From a checkpoint of a small autoregressive pixel model.
Training: soap at rate 0.0015, 21000 steps, batches of 32.
Data: 195000 training examples, 3.4 epochs.
Rows from block 4 of a small autoregressive pixel model, named by matrix and row number. Rows with one number belong to one neuron. Each number is 200 + 30 x the weight over its row's rms, rounded and kept within 0 to 999. All counts start at 0.
Before each neuron's rows are labels from the 100 images, of 14976, where the neuron reaches its highest value: "responds to" is what is common among them. Only what is clearly more common there than usual is listed. The data: photos of arthropod specimens (BIOSCAN-5M).
# fc1: MLP up (model.blocks.4.mlp.fc1.weight, 1920x320), inputs 80-159
# fc2: MLP down (model.blocks.4.mlp.fc2.weight, 320x1920, transposed), outputs 80-159

responds to: order Coleoptera
fc1.246,187,199,197,220,190,182,219,166,224,191,213,199,181,156,219,190,197,179,189,170,182,204,158,177,216,183,167,238,164,171,209,237,163,202,228,168,218,195,215,205,190,191,185,207,196,164,241,238,204,196,197,144,213,258,220,193,122,210,187,242,210,211,171,200,176,193,165,185,207,237,181,201,197,168,223,202,215,208,220,180
fc2.246,236,199,186,176,205,196,168,174,209,227,226,177,168,193,199,163,214,236,245,222,185,214,213,205,166,203,223,202,130,224,207,167,221,180,192,238,190,202,229,156,227,220,176,182,226,208,216,176,220,172,234,158,203,204,167,198,193,211,191,211,235,260,232,204,231,179,203,177,219,184,146,212,177,244,184,215,190,138,203,206

responds to: order Coleoptera
fc1.128,182,176,208,251,157,190,209,201,182,173,216,173,205,205,226,197,198,178,205,227,180,156,141,180,226,151,185,173,195,207,177,166,189,226,254,191,168,223,235,247,209,169,221,251,173,209,215,146,199,208,180,155,155,257,166,185,153,224,200,244,236,206,178,281,229,184,216,194,241,212,234,223,202,157,215,144,186,181,236,166
fc2.128,217,170,157,155,226,219,228,183,209,207,226,142,185,247,291,196,228,211,134,192,193,207,191,243,256,174,237,223,201,166,183,245,235,179,224,181,180,208,256,184,207,187,124,202,159,206,248,160,158,172,201,172,210,165,224,222,200,180,184,200,211,239,209,268,202,232,244,186,230,179,216,194,234,216,190,164,215,187,197,154

responds to: order Coleoptera
fc1.53,217,192,182,194,199,193,251,205,250,218,172,180,173,175,213,219,203,217,165,146,183,219,199,202,216,196,166,235,226,154,254,178,194,230,192,182,218,144,164,208,193,181,233,222,138,181,250,179,212,254,214,201,213,222,205,189,241,224,208,199,126,220,223,212,202,134,172,210,262,133,194,154,271,218,236,213,157,226,235,175
fc2.53,137,239,198,236,223,225,167,202,227,197,193,261,233,177,207,223,211,255,218,219,208,152,292,168,224,191,228,212,210,243,185,226,205,199,188,191,228,203,173,205,217,230,205,166,187,191,200,189,221,197,200,200,200,204,236,174,194,194,206,174,215,189,207,209,227,196,159,177,147,219,204,158,227,182,212,243,214,212,189,207

responds to: order Lepidoptera
fc1.539,185,223,219,207,196,240,211,201,214,273,169,232,195,222,224,229,160,243,191,230,170,186,253,214,159,218,238,233,220,198,236,149,167,182,209,221,224,162,141,165,211,202,178,179,220,204,172,177,162,188,189,248,168,188,186,174,180,219,216,241,191,233,238,231,217,180,276,203,227,215,203,145,209,183,201,157,175,239,223,216
fc2.539,211,235,244,209,194,200,150,200,243,196,173,233,202,128,168,200,206,212,121,192,169,186,172,178,179,251,164,158,215,116,239,172,203,237,236,175,245,247,246,234,171,166,240,205,186,202,185,202,199,150,225,211,213,210,185,199,201,224,193,170,188,237,192,209,264,254,219,161,219,268,184,189,161,177,163,198,255,189,178,200

responds to: order Hemiptera
fc1.610,166,234,165,220,191,194,244,131,127,211,232,166,157,231,240,176,235,199,170,174,185,188,229,196,241,153,186,187,177,211,241,172,264,188,194,226,179,213,205,149,156,214,181,169,239,140,186,227,229,158,207,242,155,200,182,200,190,166,185,226,238,188,218,188,171,196,181,203,186,170,225,187,187,226,227,246,218,192,148,211
fc2.610,193,221,184,177,194,224,170,200,240,168,204,188,230,202,181,202,162,198,230,267,183,205,221,167,181,168,205,243,175,148,206,197,218,218,232,235,252,201,171,188,183,208,184,247,169,246,177,191,228,219,245,186,184,240,136,176,161,198,230,152,196,153,178,295,185,160,236,159,251,181,220,198,175,185,163,228,221,256,203,134

responds to: order Diptera
fc1.511,255,188,218,208,217,270,174,207,211,141,183,200,199,187,197,229,201,192,211,145,219,206,211,194,150,225,165,219,222,224,167,196,185,221,211,241,181,212,178,210,184,190,212,198,199,210,243,180,204,165,172,245,181,195,194,191,215,223,224,177,170,192,188,153,196,226,248,186,158,175,233,213,243,226,195,168,221,197,185,226
fc2.511,173,173,181,243,124,186,198,185,227,234,200,236,163,171,171,225,212,231,246,181,152,170,202,234,255,206,230,222,199,182,210,188,162,198,196,162,218,233,159,212,214,216,225,240,224,210,192,162,188,211,191,227,195,214,191,202,190,208,214,157,191,252,173,194,219,233,218,153,226,195,205,177,157,157,196,214,223,199,244,150

responds to: order Lepidoptera
fc1.598,192,181,255,198,225,198,201,156,217,204,156,209,234,153,180,186,175,216,162,234,144,191,223,191,152,181,238,140,175,214,187,172,159,204,210,225,216,191,185,185,198,201,208,185,214,198,215,168,199,233,221,229,196,223,252,237,229,178,237,182,191,257,242,231,211,223,196,195,214,233,224,150,172,223,220,211,166,194,168,232
fc2.598,181,243,223,241,225,226,211,196,209,163,190,281,187,197,221,173,232,220,259,212,174,201,155,205,210,223,204,146,226,158,188,189,205,175,236,257,174,195,226,246,192,272,247,193,232,212,176,193,198,227,179,199,228,187,208,193,179,162,227,210,222,187,175,204,241,204,197,210,219,271,235,187,209,241,218,171,176,214,229,252

responds to: order Coleoptera
fc1.153,226,229,189,209,177,183,221,199,223,160,183,214,192,181,179,225,226,190,184,218,158,219,161,207,216,249,162,205,186,194,185,146,242,218,233,198,190,187,207,181,236,176,250,207,133,281,184,198,275,186,218,204,170,210,142,207,221,105,193,197,196,247,208,171,196,193,209,211,193,180,203,200,203,198,215,229,185,262,208,181
fc2.153,239,188,196,187,197,151,154,170,202,205,190,186,216,231,177,218,211,188,300,155,250,231,204,182,204,214,169,235,218,190,198,184,196,174,205,221,200,179,214,222,248,168,188,119,296,204,134,206,226,155,187,187,240,228,229,208,231,246,136,203,227,191,207,244,183,146,227,197,247,236,174,150,210,217,197,222,180,183,184,156

responds to: order Lepidoptera
fc1.687,236,192,208,191,195,210,219,231,250,199,159,235,210,219,206,218,222,182,202,210,226,210,237,197,169,287,196,188,235,152,207,195,206,173,184,203,198,232,181,227,182,222,198,197,154,235,216,197,171,245,213,183,147,155,195,189,156,151,172,178,231,232,213,212,213,211,180,203,182,199,204,202,227,177,211,151,151,194,220,163
fc2.687,168,204,200,180,177,242,216,175,133,229,218,174,164,222,246,184,197,208,389,171,165,214,212,205,230,186,156,172,201,247,157,140,196,159,209,211,197,166,245,213,201,153,250,231,242,187,220,233,196,225,220,196,218,261,159,220,203,242,212,200,238,240,236,222,210,177,160,204,196,176,236,191,161,211,225,234,207,214,181,185

responds to: order Coleoptera
fc1.236,188,222,153,193,167,195,237,237,217,199,226,237,166,176,259,199,190,224,203,232,228,162,178,210,199,183,163,233,180,229,149,256,231,180,240,223,228,195,214,184,239,239,185,245,185,203,228,153,228,219,149,238,179,191,232,238,165,225,227,233,237,166,197,197,221,154,147,187,169,214,173,221,181,137,196,177,162,177,183,166
fc2.236,195,214,193,188,154,166,170,145,204,179,244,199,206,161,190,200,191,134,293,154,217,223,230,147,210,211,271,203,162,212,169,177,161,210,221,222,213,192,156,214,180,177,209,223,185,137,211,213,166,173,214,186,209,217,183,208,158,196,197,225,208,225,183,220,176,231,180,248,184,258,222,184,169,244,194,188,207,200,191,173

responds to: order Coleoptera
fc1.238,156,221,232,181,214,211,121,231,175,203,167,186,191,204,187,189,172,221,182,195,199,148,231,198,207,153,247,163,168,197,198,142,185,223,172,185,207,208,224,145,226,170,215,228,202,186,161,189,187,209,211,216,232,227,251,179,270,161,254,236,189,216,220,198,272,205,227,176,206,138,170,211,239,213,200,228,211,223,190,235
fc2.238,187,196,86,209,168,200,206,252,229,231,181,243,197,229,183,191,187,169,233,120,181,219,184,185,216,176,181,228,269,187,222,179,249,161,218,220,180,237,148,227,213,182,190,222,206,215,255,180,246,233,197,233,199,244,192,238,184,184,248,153,168,240,160,199,156,185,226,193,206,230,224,159,206,207,236,211,161,192,218,252

responds to: order Coleoptera
fc1.722,170,226,225,220,115,207,217,149,155,202,238,247,180,217,247,175,171,193,204,185,182,163,158,237,175,129,171,217,181,189,207,219,164,170,229,211,226,176,217,138,235,225,261,195,130,170,194,217,203,219,204,173,210,184,264,143,228,217,239,210,182,151,121,249,180,237,196,200,206,229,181,152,199,227,181,240,176,163,224,223
fc2.722,227,191,215,180,191,209,233,203,243,204,185,209,244,179,218,221,220,191,100,180,182,262,216,246,135,200,241,215,183,192,208,159,207,138,203,196,213,184,251,237,190,208,180,165,243,188,194,233,185,165,235,208,259,228,172,178,177,240,219,248,201,237,242,219,250,192,156,196,208,257,184,289,218,214,157,154,270,158,207,207

responds to: order Hymenoptera
fc1.290,200,177,189,181,182,208,220,161,222,249,187,198,167,229,166,164,127,269,182,168,194,170,196,161,179,251,154,203,184,232,176,241,243,173,143,182,192,243,162,180,267,155,223,222,227,175,174,179,204,188,200,241,198,158,128,237,212,198,202,205,194,220,204,115,182,192,215,186,208,196,243,175,226,173,231,224,199,239,198,193
fc2.290,125,181,238,228,159,208,188,229,259,193,186,211,192,182,245,258,215,193,203,220,206,177,222,194,187,199,247,255,214,229,239,219,196,197,226,224,143,240,190,262,183,209,209,198,209,211,192,150,202,209,252,147,210,231,172,166,208,241,233,180,228,201,169,188,221,202,228,213,258,216,157,195,135,186,170,210,193,177,229,175

responds to: order Lepidoptera
fc1.625,168,219,172,196,216,227,185,245,201,211,176,193,222,162,164,204,233,227,166,229,172,156,242,220,181,238,212,122,196,209,270,181,186,194,185,165,188,107,215,192,227,214,151,210,207,166,170,155,190,214,177,199,205,180,194,196,140,198,231,193,194,186,126,176,209,204,244,182,203,226,227,254,155,190,171,203,204,188,204,183
fc2.625,181,200,171,220,305,217,201,211,163,190,146,208,199,201,216,208,171,177,231,205,193,175,170,185,201,251,174,163,196,178,148,198,190,196,227,241,177,206,206,286,194,210,213,215,201,233,219,207,178,186,238,148,169,188,205,205,177,202,231,177,229,187,192,245,221,201,168,142,195,158,250,234,219,224,174,168,228,226,205,145

responds to: order Diptera
fc1.766,211,239,197,218,205,237,222,248,201,209,147,281,167,218,194,241,236,197,213,241,190,184,205,189,225,203,200,210,186,164,176,130,204,183,233,218,134,153,225,250,199,180,207,216,227,195,158,188,229,251,229,248,233,123,187,165,191,198,146,167,170,178,185,226,187,205,239,198,249,222,251,199,130,203,249,157,212,268,256,198
fc2.766,202,239,170,198,252,211,202,231,245,219,187,153,178,167,192,189,190,192,252,203,215,178,191,160,198,243,212,154,233,248,197,210,177,185,166,200,244,213,177,202,183,192,216,212,180,160,221,281,146,147,204,165,183,179,195,218,239,250,213,153,183,139,212,173,233,198,206,160,227,253,178,270,197,201,200,194,233,180,216,151

responds to: order Lepidoptera
fc1.689,192,136,223,266,272,204,180,190,177,183,260,181,208,199,204,237,192,206,165,135,181,190,228,242,203,175,221,194,182,205,183,207,194,210,236,198,204,158,183,227,199,221,185,215,201,182,177,202,175,198,183,182,179,230,173,192,187,272,177,185,218,128,212,187,215,223,187,147,184,252,213,138,120,234,178,181,203,200,195,244
fc2.689,186,192,207,221,198,245,185,236,220,214,148,199,164,204,246,210,194,202,55,178,219,196,160,239,179,223,188,221,189,236,262,197,187,183,184,212,216,195,163,207,199,217,140,240,164,151,129,214,139,182,240,248,143,222,229,210,198,198,192,202,205,198,218,216,154,198,239,182,192,182,224,206,152,190,188,269,200,167,175,167

responds to: order Lepidoptera
fc1.476,140,187,169,235,171,212,195,223,148,163,169,166,174,160,144,182,218,132,179,231,203,235,240,224,210,150,187,177,151,176,193,168,142,207,238,218,221,221,200,212,200,284,206,174,229,164,213,182,212,236,218,199,215,183,260,203,211,187,191,201,173,207,227,164,252,226,208,203,219,156,147,199,220,201,159,233,140,210,178,216
fc2.476,263,240,237,207,228,173,189,214,191,164,181,250,202,209,260,132,209,189,215,220,211,199,167,187,192,210,218,173,225,186,187,220,209,158,201,226,226,227,181,231,154,243,222,155,138,182,220,172,263,193,185,228,164,209,239,177,201,160,175,215,176,161,195,208,231,206,190,153,209,250,195,182,233,206,253,148,160,224,185,241

responds to: order Diptera
fc1.284,154,257,245,169,230,181,195,207,209,235,218,223,181,220,189,262,211,266,185,190,208,179,160,214,112,280,184,185,212,212,199,208,162,206,236,209,228,202,219,163,218,175,162,175,192,267,221,200,169,194,145,166,202,183,200,168,200,202,276,249,213,190,201,183,231,220,209,178,204,199,220,196,230,202,198,233,147,196,189,219
fc2.284,213,220,161,230,207,202,205,169,235,160,169,141,177,169,213,192,211,188,144,222,172,196,180,144,219,187,155,239,224,219,196,197,230,180,210,209,209,170,180,244,214,183,216,166,193,226,256,230,196,231,228,209,191,265,173,174,221,236,199,210,192,178,214,205,216,227,211,223,221,230,237,162,200,197,199,251,235,161,157,147

responds to: order Coleoptera
fc1.709,246,174,148,195,227,155,233,206,207,204,158,223,190,183,210,186,170,194,170,217,216,152,210,248,260,239,173,193,205,209,184,166,178,197,169,209,191,171,195,225,158,201,253,219,212,159,142,164,210,219,179,227,178,201,181,251,215,218,155,193,214,209,234,209,212,188,216,211,184,208,171,239,159,188,177,197,128,250,203,227
fc2.709,146,221,164,205,191,237,195,208,153,225,182,181,216,228,179,206,122,185,324,216,208,223,166,209,203,191,192,225,176,218,144,216,222,134,237,155,193,186,188,153,190,133,209,183,180,257,216,184,160,164,215,142,215,201,183,176,178,211,259,202,183,232,183,220,212,223,172,154,216,210,208,225,243,189,227,240,227,202,216,128

responds to: order Lepidoptera
fc1.390,186,201,181,118,203,139,176,149,189,183,174,187,184,196,227,220,184,168,151,236,249,209,211,209,137,223,214,202,201,191,208,189,203,214,197,188,204,179,197,219,165,189,182,179,218,154,212,99,186,230,178,186,197,222,203,148,161,203,239,192,175,130,211,212,218,188,215,190,231,226,215,194,185,202,206,239,207,180,195,162
fc2.390,252,218,168,222,205,209,189,233,194,192,173,172,146,232,195,231,223,231,110,236,182,174,185,173,220,181,214,227,182,191,181,148,172,188,152,214,189,200,177,190,188,234,187,206,179,174,190,218,185,146,222,200,173,173,236,214,200,212,183,224,132,214,249,238,234,215,215,151,198,180,234,220,238,203,190,220,172,213,231,164

responds to: order Lepidoptera
fc1.384,208,185,190,262,221,210,223,195,157,228,176,110,143,202,167,147,210,152,180,209,229,201,181,226,181,213,183,168,197,245,243,180,201,258,198,130,172,232,231,184,216,252,209,216,172,167,191,131,175,218,226,224,202,246,217,217,241,189,251,199,194,199,206,244,224,258,200,236,163,231,192,226,227,176,154,165,167,190,191,210
fc2.384,194,233,186,175,196,220,155,184,171,228,257,199,172,196,210,187,203,172,181,159,188,228,230,226,195,154,201,191,197,237,120,218,118,194,183,181,234,183,167,284,206,200,219,227,224,209,201,241,183,191,191,218,160,216,198,216,216,194,225,176,210,212,176,203,207,188,160,183,156,216,276,232,148,200,192,169,194,170,169,185

responds to: order Coleoptera
fc1.283,237,210,241,230,170,205,218,204,210,196,194,167,184,179,135,213,186,214,183,191,210,253,198,148,202,189,187,228,227,185,220,216,219,228,165,223,194,194,196,250,198,188,258,244,196,171,186,264,139,208,199,194,245,214,203,241,204,239,194,216,169,197,161,202,218,206,233,156,240,152,269,195,199,213,209,241,151,191,176,207
fc2.283,177,183,219,250,179,173,202,244,214,212,200,244,185,236,182,237,167,222,177,189,203,209,251,142,271,194,236,208,214,258,213,205,164,201,197,199,197,205,190,205,155,201,197,188,133,174,218,205,195,212,205,162,216,209,215,237,256,167,173,215,172,127,211,233,158,191,225,162,237,257,221,192,249,197,243,234,239,186,185,201

responds to: order Coleoptera
fc1.495,191,181,197,146,220,214,219,193,207,172,190,211,202,280,205,240,170,193,169,143,188,250,228,199,208,164,140,213,220,179,250,215,236,211,191,194,166,206,242,228,191,165,186,239,164,167,214,198,198,212,193,221,152,177,249,211,158,209,184,210,179,184,185,177,198,199,121,207,265,275,144,213,193,182,142,223,258,167,241,229
fc2.495,226,177,178,176,167,218,201,253,178,218,229,200,171,246,193,226,235,142,178,200,206,207,184,222,194,258,239,232,182,202,236,166,202,154,195,261,204,247,229,181,187,157,197,157,163,245,171,190,257,283,175,173,219,217,197,181,231,190,231,249,194,178,249,192,212,201,191,198,177,196,192,167,258,221,236,223,176,272,143,190

responds to: order Diptera
fc1.418,215,276,193,183,192,208,185,211,211,204,251,222,171,159,171,240,207,244,184,159,192,175,239,159,151,267,194,161,228,207,190,221,157,225,238,198,217,198,169,194,167,143,184,215,200,174,184,255,213,196,223,168,210,231,200,209,243,231,184,191,226,232,208,184,212,223,200,172,214,217,155,190,184,201,203,231,206,191,194,203
fc2.418,208,182,192,230,204,203,195,174,258,221,199,157,115,221,196,198,187,166,252,177,263,172,148,147,223,209,213,198,194,174,134,181,172,210,190,215,174,211,229,211,182,170,194,172,238,175,141,157,229,218,181,263,241,186,215,190,198,212,202,181,169,247,198,167,232,182,220,177,232,185,269,231,220,178,268,165,200,181,210,222

responds to: order Diptera
fc1.19,148,202,241,208,194,173,202,180,136,186,167,190,171,241,185,250,172,195,192,174,194,207,206,247,204,226,205,133,143,198,174,205,194,206,226,259,176,193,150,264,239,223,234,190,193,201,224,176,192,239,211,225,206,191,228,217,214,249,258,191,168,211,182,217,184,187,213,198,191,149,224,163,246,173,192,185,142,262,179,206
fc2.19,225,200,219,219,170,195,199,212,220,210,224,225,135,179,205,175,174,202,120,187,190,175,193,168,267,201,234,188,220,174,186,216,214,190,246,260,267,189,194,200,192,188,234,185,189,244,182,172,234,200,184,270,202,202,138,185,188,257,124,235,263,207,204,164,232,243,126,190,276,224,184,170,213,184,235,165,196,224,216,142

responds to: order Lepidoptera
fc1.84,173,158,185,201,151,200,179,170,216,220,176,257,214,167,219,221,183,187,217,202,232,242,223,184,205,185,195,163,216,207,217,192,230,219,243,190,241,246,196,167,166,190,228,251,246,186,182,186,137,209,137,255,212,172,207,191,179,216,222,212,187,182,161,181,202,222,200,237,243,182,151,215,211,216,206,184,216,204,183,217
fc2.84,199,213,190,237,234,127,177,175,206,191,165,193,238,254,210,220,199,192,186,202,237,234,201,177,206,188,200,197,211,162,185,186,155,190,204,215,152,161,240,252,237,174,230,142,200,173,106,215,289,165,206,199,180,216,235,162,190,189,229,258,227,191,178,191,187,192,212,166,168,209,208,216,176,252,220,248,219,191,181,212

responds to: order Lepidoptera
fc1.375,168,230,184,180,203,205,184,197,177,211,197,210,217,170,230,200,175,198,146,197,188,177,208,255,203,172,192,180,178,178,239,231,226,159,151,200,205,199,214,156,169,230,153,188,183,146,177,195,167,207,162,169,180,212,183,177,206,231,179,208,203,176,206,199,231,231,210,153,200,211,241,203,232,199,222,252,186,192,217,226
fc2.375,228,226,223,224,230,228,263,201,240,229,150,164,212,189,271,204,190,194,236,131,209,170,186,206,193,178,225,204,179,156,168,245,189,143,206,190,171,156,181,198,160,196,218,200,247,262,263,291,171,180,219,173,175,211,164,236,202,142,274,204,253,215,184,221,206,248,151,157,178,204,213,242,226,206,167,172,208,214,190,127

responds to: order Coleoptera
fc1.262,213,177,219,234,170,139,258,198,210,179,136,234,193,187,172,217,233,188,164,181,202,147,188,219,177,223,182,203,185,203,193,176,202,166,189,199,158,235,234,220,218,234,210,225,146,205,205,224,192,182,189,160,182,192,195,197,184,214,231,183,203,199,184,191,180,205,205,201,263,218,164,224,186,210,198,239,147,231,210,206
fc2.262,220,205,232,188,160,190,166,214,197,199,151,144,184,208,201,218,209,200,175,166,258,220,170,191,219,162,230,210,212,219,184,255,209,160,181,212,212,201,184,175,201,197,112,220,223,254,242,178,184,153,204,206,202,194,166,246,165,220,163,215,229,247,215,200,228,244,220,219,244,170,213,177,192,238,223,205,225,176,267,220

responds to: order Hemiptera; order Coleoptera
fc1.356,166,182,217,223,201,202,179,175,132,240,213,185,236,159,194,274,186,203,199,251,154,173,196,192,190,130,210,206,142,207,227,216,204,198,204,212,129,239,197,197,217,183,214,248,173,170,265,174,235,206,188,163,217,189,200,212,218,208,216,216,192,256,211,215,160,174,189,231,231,158,190,143,242,185,208,199,144,236,245,180
fc2.356,201,190,220,139,196,197,228,201,169,181,206,177,185,241,214,141,238,216,93,196,173,206,236,140,204,188,217,202,171,216,193,224,191,192,179,211,223,203,215,151,188,207,152,191,202,172,211,200,206,170,150,218,240,154,207,179,203,175,151,210,153,313,188,201,223,185,188,199,272,136,157,202,216,208,192,207,205,182,241,195

responds to: order Hemiptera
fc1.240,201,245,226,204,197,220,119,204,173,238,138,184,175,181,187,178,156,156,182,196,155,199,242,207,213,196,158,210,247,152,155,215,161,195,201,244,188,183,175,209,229,248,162,177,181,142,202,191,221,159,189,187,186,180,216,191,145,198,166,184,183,236,177,221,179,234,189,237,193,213,192,180,196,214,174,209,197,201,199,256
fc2.240,227,200,218,174,194,234,156,185,193,183,220,209,185,256,194,213,202,176,150,164,160,241,170,195,188,190,213,218,174,197,168,236,239,163,207,224,206,198,177,195,201,218,167,197,196,179,248,205,163,212,224,236,186,185,175,214,197,216,148,253,164,215,156,245,195,208,175,200,265,314,196,151,202,173,175,209,150,183,249,238

responds to: order Hymenoptera
fc1.103,168,225,195,258,192,250,183,200,223,234,200,197,156,208,219,213,193,230,201,195,213,217,230,153,243,183,259,192,217,180,207,193,210,218,219,170,246,172,239,194,207,178,155,241,226,269,173,201,199,207,211,186,191,162,211,231,194,238,190,233,167,172,218,177,145,172,208,135,218,132,199,206,215,199,182,163,217,193,190,248
fc2.103,175,229,179,194,140,183,191,183,199,229,276,147,196,125,187,231,188,197,235,224,216,239,190,203,202,216,256,225,221,209,226,189,246,180,201,211,177,168,196,232,225,192,216,160,162,218,235,252,188,140,217,263,200,189,179,252,182,191,222,161,220,176,139,198,139,163,174,209,245,209,244,225,201,228,180,197,191,167,193,171

responds to: order Lepidoptera
fc1.765,175,241,113,228,209,221,149,150,147,220,189,188,246,194,199,239,301,183,154,192,193,250,189,245,206,235,242,197,196,211,211,261,205,171,190,144,188,203,170,183,200,227,208,198,193,227,290,212,214,221,173,249,189,174,197,306,162,194,201,213,160,177,215,173,222,208,168,225,172,206,195,212,190,164,232,238,199,200,166,195
fc2.765,224,192,221,173,185,223,227,226,199,185,204,132,155,223,174,191,213,154,61,194,245,248,189,260,255,199,250,162,205,198,213,218,235,185,179,203,207,225,203,240,198,244,258,150,166,199,194,176,214,227,203,141,180,193,203,214,197,194,191,201,174,157,175,150,220,165,162,171,178,208,178,241,202,220,222,195,174,209,183,154