Rows from block 4, named by matrix and row number. Rows with one number belong to one attention dimension. Each number is 500 + 40 x the weight over its row's rms, rounded and kept within 0 to 999. All counts start at 0. Numbers have three digits each. After the name is the row's rms in percent of the matrix's.
# q: attention query (model.blocks.4.attn.q.weight, 320x320), inputs 214-319
# k: attention key (model.blocks.4.attn.k.weight, 320x320), inputs 214-319
q.121 105:497536557464528520544589492531496600501510497459497476530529480551484524526503471465478539471511504469451542491499473548453544523451563515496485468435463441468497567516554594483546524505530539518544482536483510496547560529467461509537463446481442495493422497586498475533481533526472442493483543496498482498413490568517
q.122 102:454433505603543520515538535583522533449482539441473484474555504570421467576589514522515576468484499521474465504507541517467505490494539511484550538517494510530490525497554460539477459434504518494544473526548442467480447419498536489459457457496494521551529477532520504492465521514507509433499491504482507512503519509536
q.123 099:558467540514501476459527479459505519526507457555531526554480475520452554469436532496440490472494524518539396421455471465537568464434519532512502397526544474584422502475540493506523463546530459440497483505529534441492465448480517443513517549515494424541454429486510518480588508500578437520482569531508497545463465484564
q.124 101:538470545497392482480438432484488469577480506530575497486514551597505495438458481446560513547497533487511482482523515542465529517485502520442515458573547479435497543434567449467446418468507497430519544542510463449439540531492483437527445468437534538556481520548535478478489520525559512520531505547510510472516500564470
q.125 100:459589498451442567498570560527530514504494528520465491523501581502506459502475522503530500527476522546539512542458490470528507486488497525511472488492512467424439493539537455492547537423499484419510587485549533445553461479455509452475511535549527459488465530435453446477495494482496477482496415546464485499493495459483
q.126 101:508543559574520430426458523480527519489504529558468496563506463427535459507475547500501512404531541537483501499541496519453419519501461514398520498481508487517558528531533480529489410522577481490461554549486464505485450489530525439559590501491539466555608452565481475469472464534515462514506500481494474488524549507461
q.127 097:504513543479474574510578432480434395496515497523552538532530481576506513476424555468497484430538440516541497502518510456497512565542441451442502520483542503532479543464507503557478485416475514528441485520494466526504468554433498589523596549472534541475529511480570445542464512410513516551534539511483459492489541463517
q.128 102:498518527539526454535456474484433408473433492470473520541424487533524402466455465556529492488541516552529465474528584468532496499522504483555529445477468535571590499534457500517460509475393547482441465499408480487462552484487543538429551491465472520506517493477489499468510487547539444511499506463512533543506434551529
q.129 100:496473454514521485539503475483459485491465494511503479476482524497459545463484487474535524511532555525500483473450528485513462530531533506485504576517491505528539532513566518541490472459513422450508496488498514567483513455514511450562490548480562509550510511493452537470438491417524556531503445482460532505579460535502
q.130 104:478458533527454448473437524480453544475598476451510523490515445504454476506513424531528514508451507488455467563484432493481487485530526454484520516463548532572548465519591532550534551533513448482495465526492521515525536565482533519487460523493489512474534507536477484494481574549516459464553550526432458450561524493519
q.131 095:376525513487492532465509457492475393505545448415519473489523460464544526511506534508484590478520482512474543539466576500474497531509454490571636513480475493554477485450447535489499445489504433481516444565487477544512463510544517439508489518451451483490518508453477537423488504525598486479509514449513489571526418396502
q.132 099:432530539529464470487565521406530510471499531480517489521501476463524505514486524432470440521541506502558520485554503469494470458531467374507493546427589482556416402482491508529507585524500494447496478598486492543520472544515578434463476480509441529468428448462511448510507559537410546447562470467542534535569456510490
q.133 104:520498567490496526495539467588547552568444557515436420504510533525588506464474514461535421473470500502512433487475456490495543444476472534522491475505510521515462558561571501480470529440493459474506472558484488498465557526518534499490447542554454484541519476551509527505472459517502562477470492492501559508515542458604
q.134 095:519503554488503484513550509505465450538483501469487500508540492449551544452535461509496521424530478575537541527513539499548470524480534457484462463511491586542548447451460530450514487494564469553463487468544579548427544565524612511535502570523513567511545518500506474440492511457471464440479480543471476485481466546544
k.121 098:462474427521469509594498440397571525499500432531548485533438514549467443556534514499474432534558518558504472528469531500466485536500468487558475484506463463455542595517466511532449506462434516517519453528561530510530594477529490471445461524535506533469460503481509524515519547525517484456532490553531533521549509493533
k.122 104:550488480522474451510541527525442574491391481583506504484484545570598483494433447563520482520473555559473480491523454578479428484452453435466552465480453458490555452507476474553525423531525542485515508505524493505520563482462531476454441476462451488492529505461489534548469508486529509436517529440445471544501477473548
k.123 095:491468447566530490512538544472489479479554513498520490510547552513511551445510461497424448562517573478544495545568510539467463428422444461536522493473506375516570503446516440479512541480513511478416456462516529459541473485509530497448551474516425517485433463500484511545523499498476440476522602540500481497528418519450
k.124 094:488500430520537539534561532507525526472426440487508504405459475502488564432537471533466498531536497600452509450586482501439403492504437437555494510474497455492498551513456527500520513440516535572538485470528573491456515589509532454466471526548530531530495439562428516552395553533533508491481507450473556469463426532463
k.125 095:469490494500534527475527495455528527510560458511486511529533558482479478465491512453514441455515479528503489487480508475508509456525548504502478437520561497472572499494446533484491506515566542495436518536496627442441503504544423559520520498581445458422557552512537515452505511438505495510563416417511507523442572477559
k.126 095:520510513472518505430475573463525543409498545539451569460447537442472457500503506581514518529449500485489525545557485379431487556515480550491526505518452492480531530496455474467494486574493473472394535424492505545486475500490439523570522499541494392479541421549461435549530394455568535516458431505457536471548478477472
k.127 104:494462514571523436503483483461542494515469442495410454544520509459444417492449515518496498493575502470456524440524570507457484511481480533467477534507574423509503507525490461570461533505513459490460485493517539547481532453497427422517535519507574508531447475456521411424449551500511502500576472566555557511491451490515
k.128 098:526476613477482526557490527467535553556519545533448518490496529483519478513494414523559549465512493517529528497493533426537469464559458499526535530439509513542497511443415430557529465511477484472436549556512551457583455493516496497456533504540592464545495548488472469509501495535495541472491483522444503562517497521444
k.129 101:541546501532585523548484535490492435469484522582495501519529532566441495505519445468547508538358516554489488501495519472483515433565519517499472540521500483463503510528515432475602480489538471496483555472421499527553486462450547463469535466488489480487496503454474490540451581459492565520464467518460517507524501476568
k.130 102:514517493469557482534501492546437470527543498528466575505519606497524471535519500592546470537442548535430433489557533523476518545455452473558502531475523570521533402553518488420534492501500482543449438517439463536523450550531477523540563496463542549426541516562500550482531456499428426468439486570514572489462489500503
k.131 100:498475475576444570502508529476475518529426495512508531469518448518495475402459434487524475463481580500529504441463497461518541525523573652417562517488487469491432462465508492445548521494532460498490470522562520494453520424476535436408532466563482532463548470532511534512481522437551568504512521531493462528459525457462
k.132 102:528499450527496464524567422551487422500538468452488535488475515515533488472508520434465464462512440458507483511498488551476486463464457511495521534551483521442434518526447441487514499479490560453507539507511525472529507446472544410541504501490455480476477520535496476486522479501469532530451466508572542502556470571496
k.133 102:553574512526494538566507475507546544523503503468522476489431477474463547497558499519515620471510486480547598566503502506463502537532524584569514488552513485468540489434522532516532582508518505458469508422485509517433439463544445460498517506487539508491384570483477426486480471422530497488558480486536564542504472433552
k.134 095:466505451480494547452380551532506504437453420501495522553469544550511497489570479412538530496471501513521493523507457578526483496441534504473529495440488439578536497525425496549530513554524430515476453484499506449530470567552449511465522483469482464451495525441444473530506539489550519453575498559540465540546485518525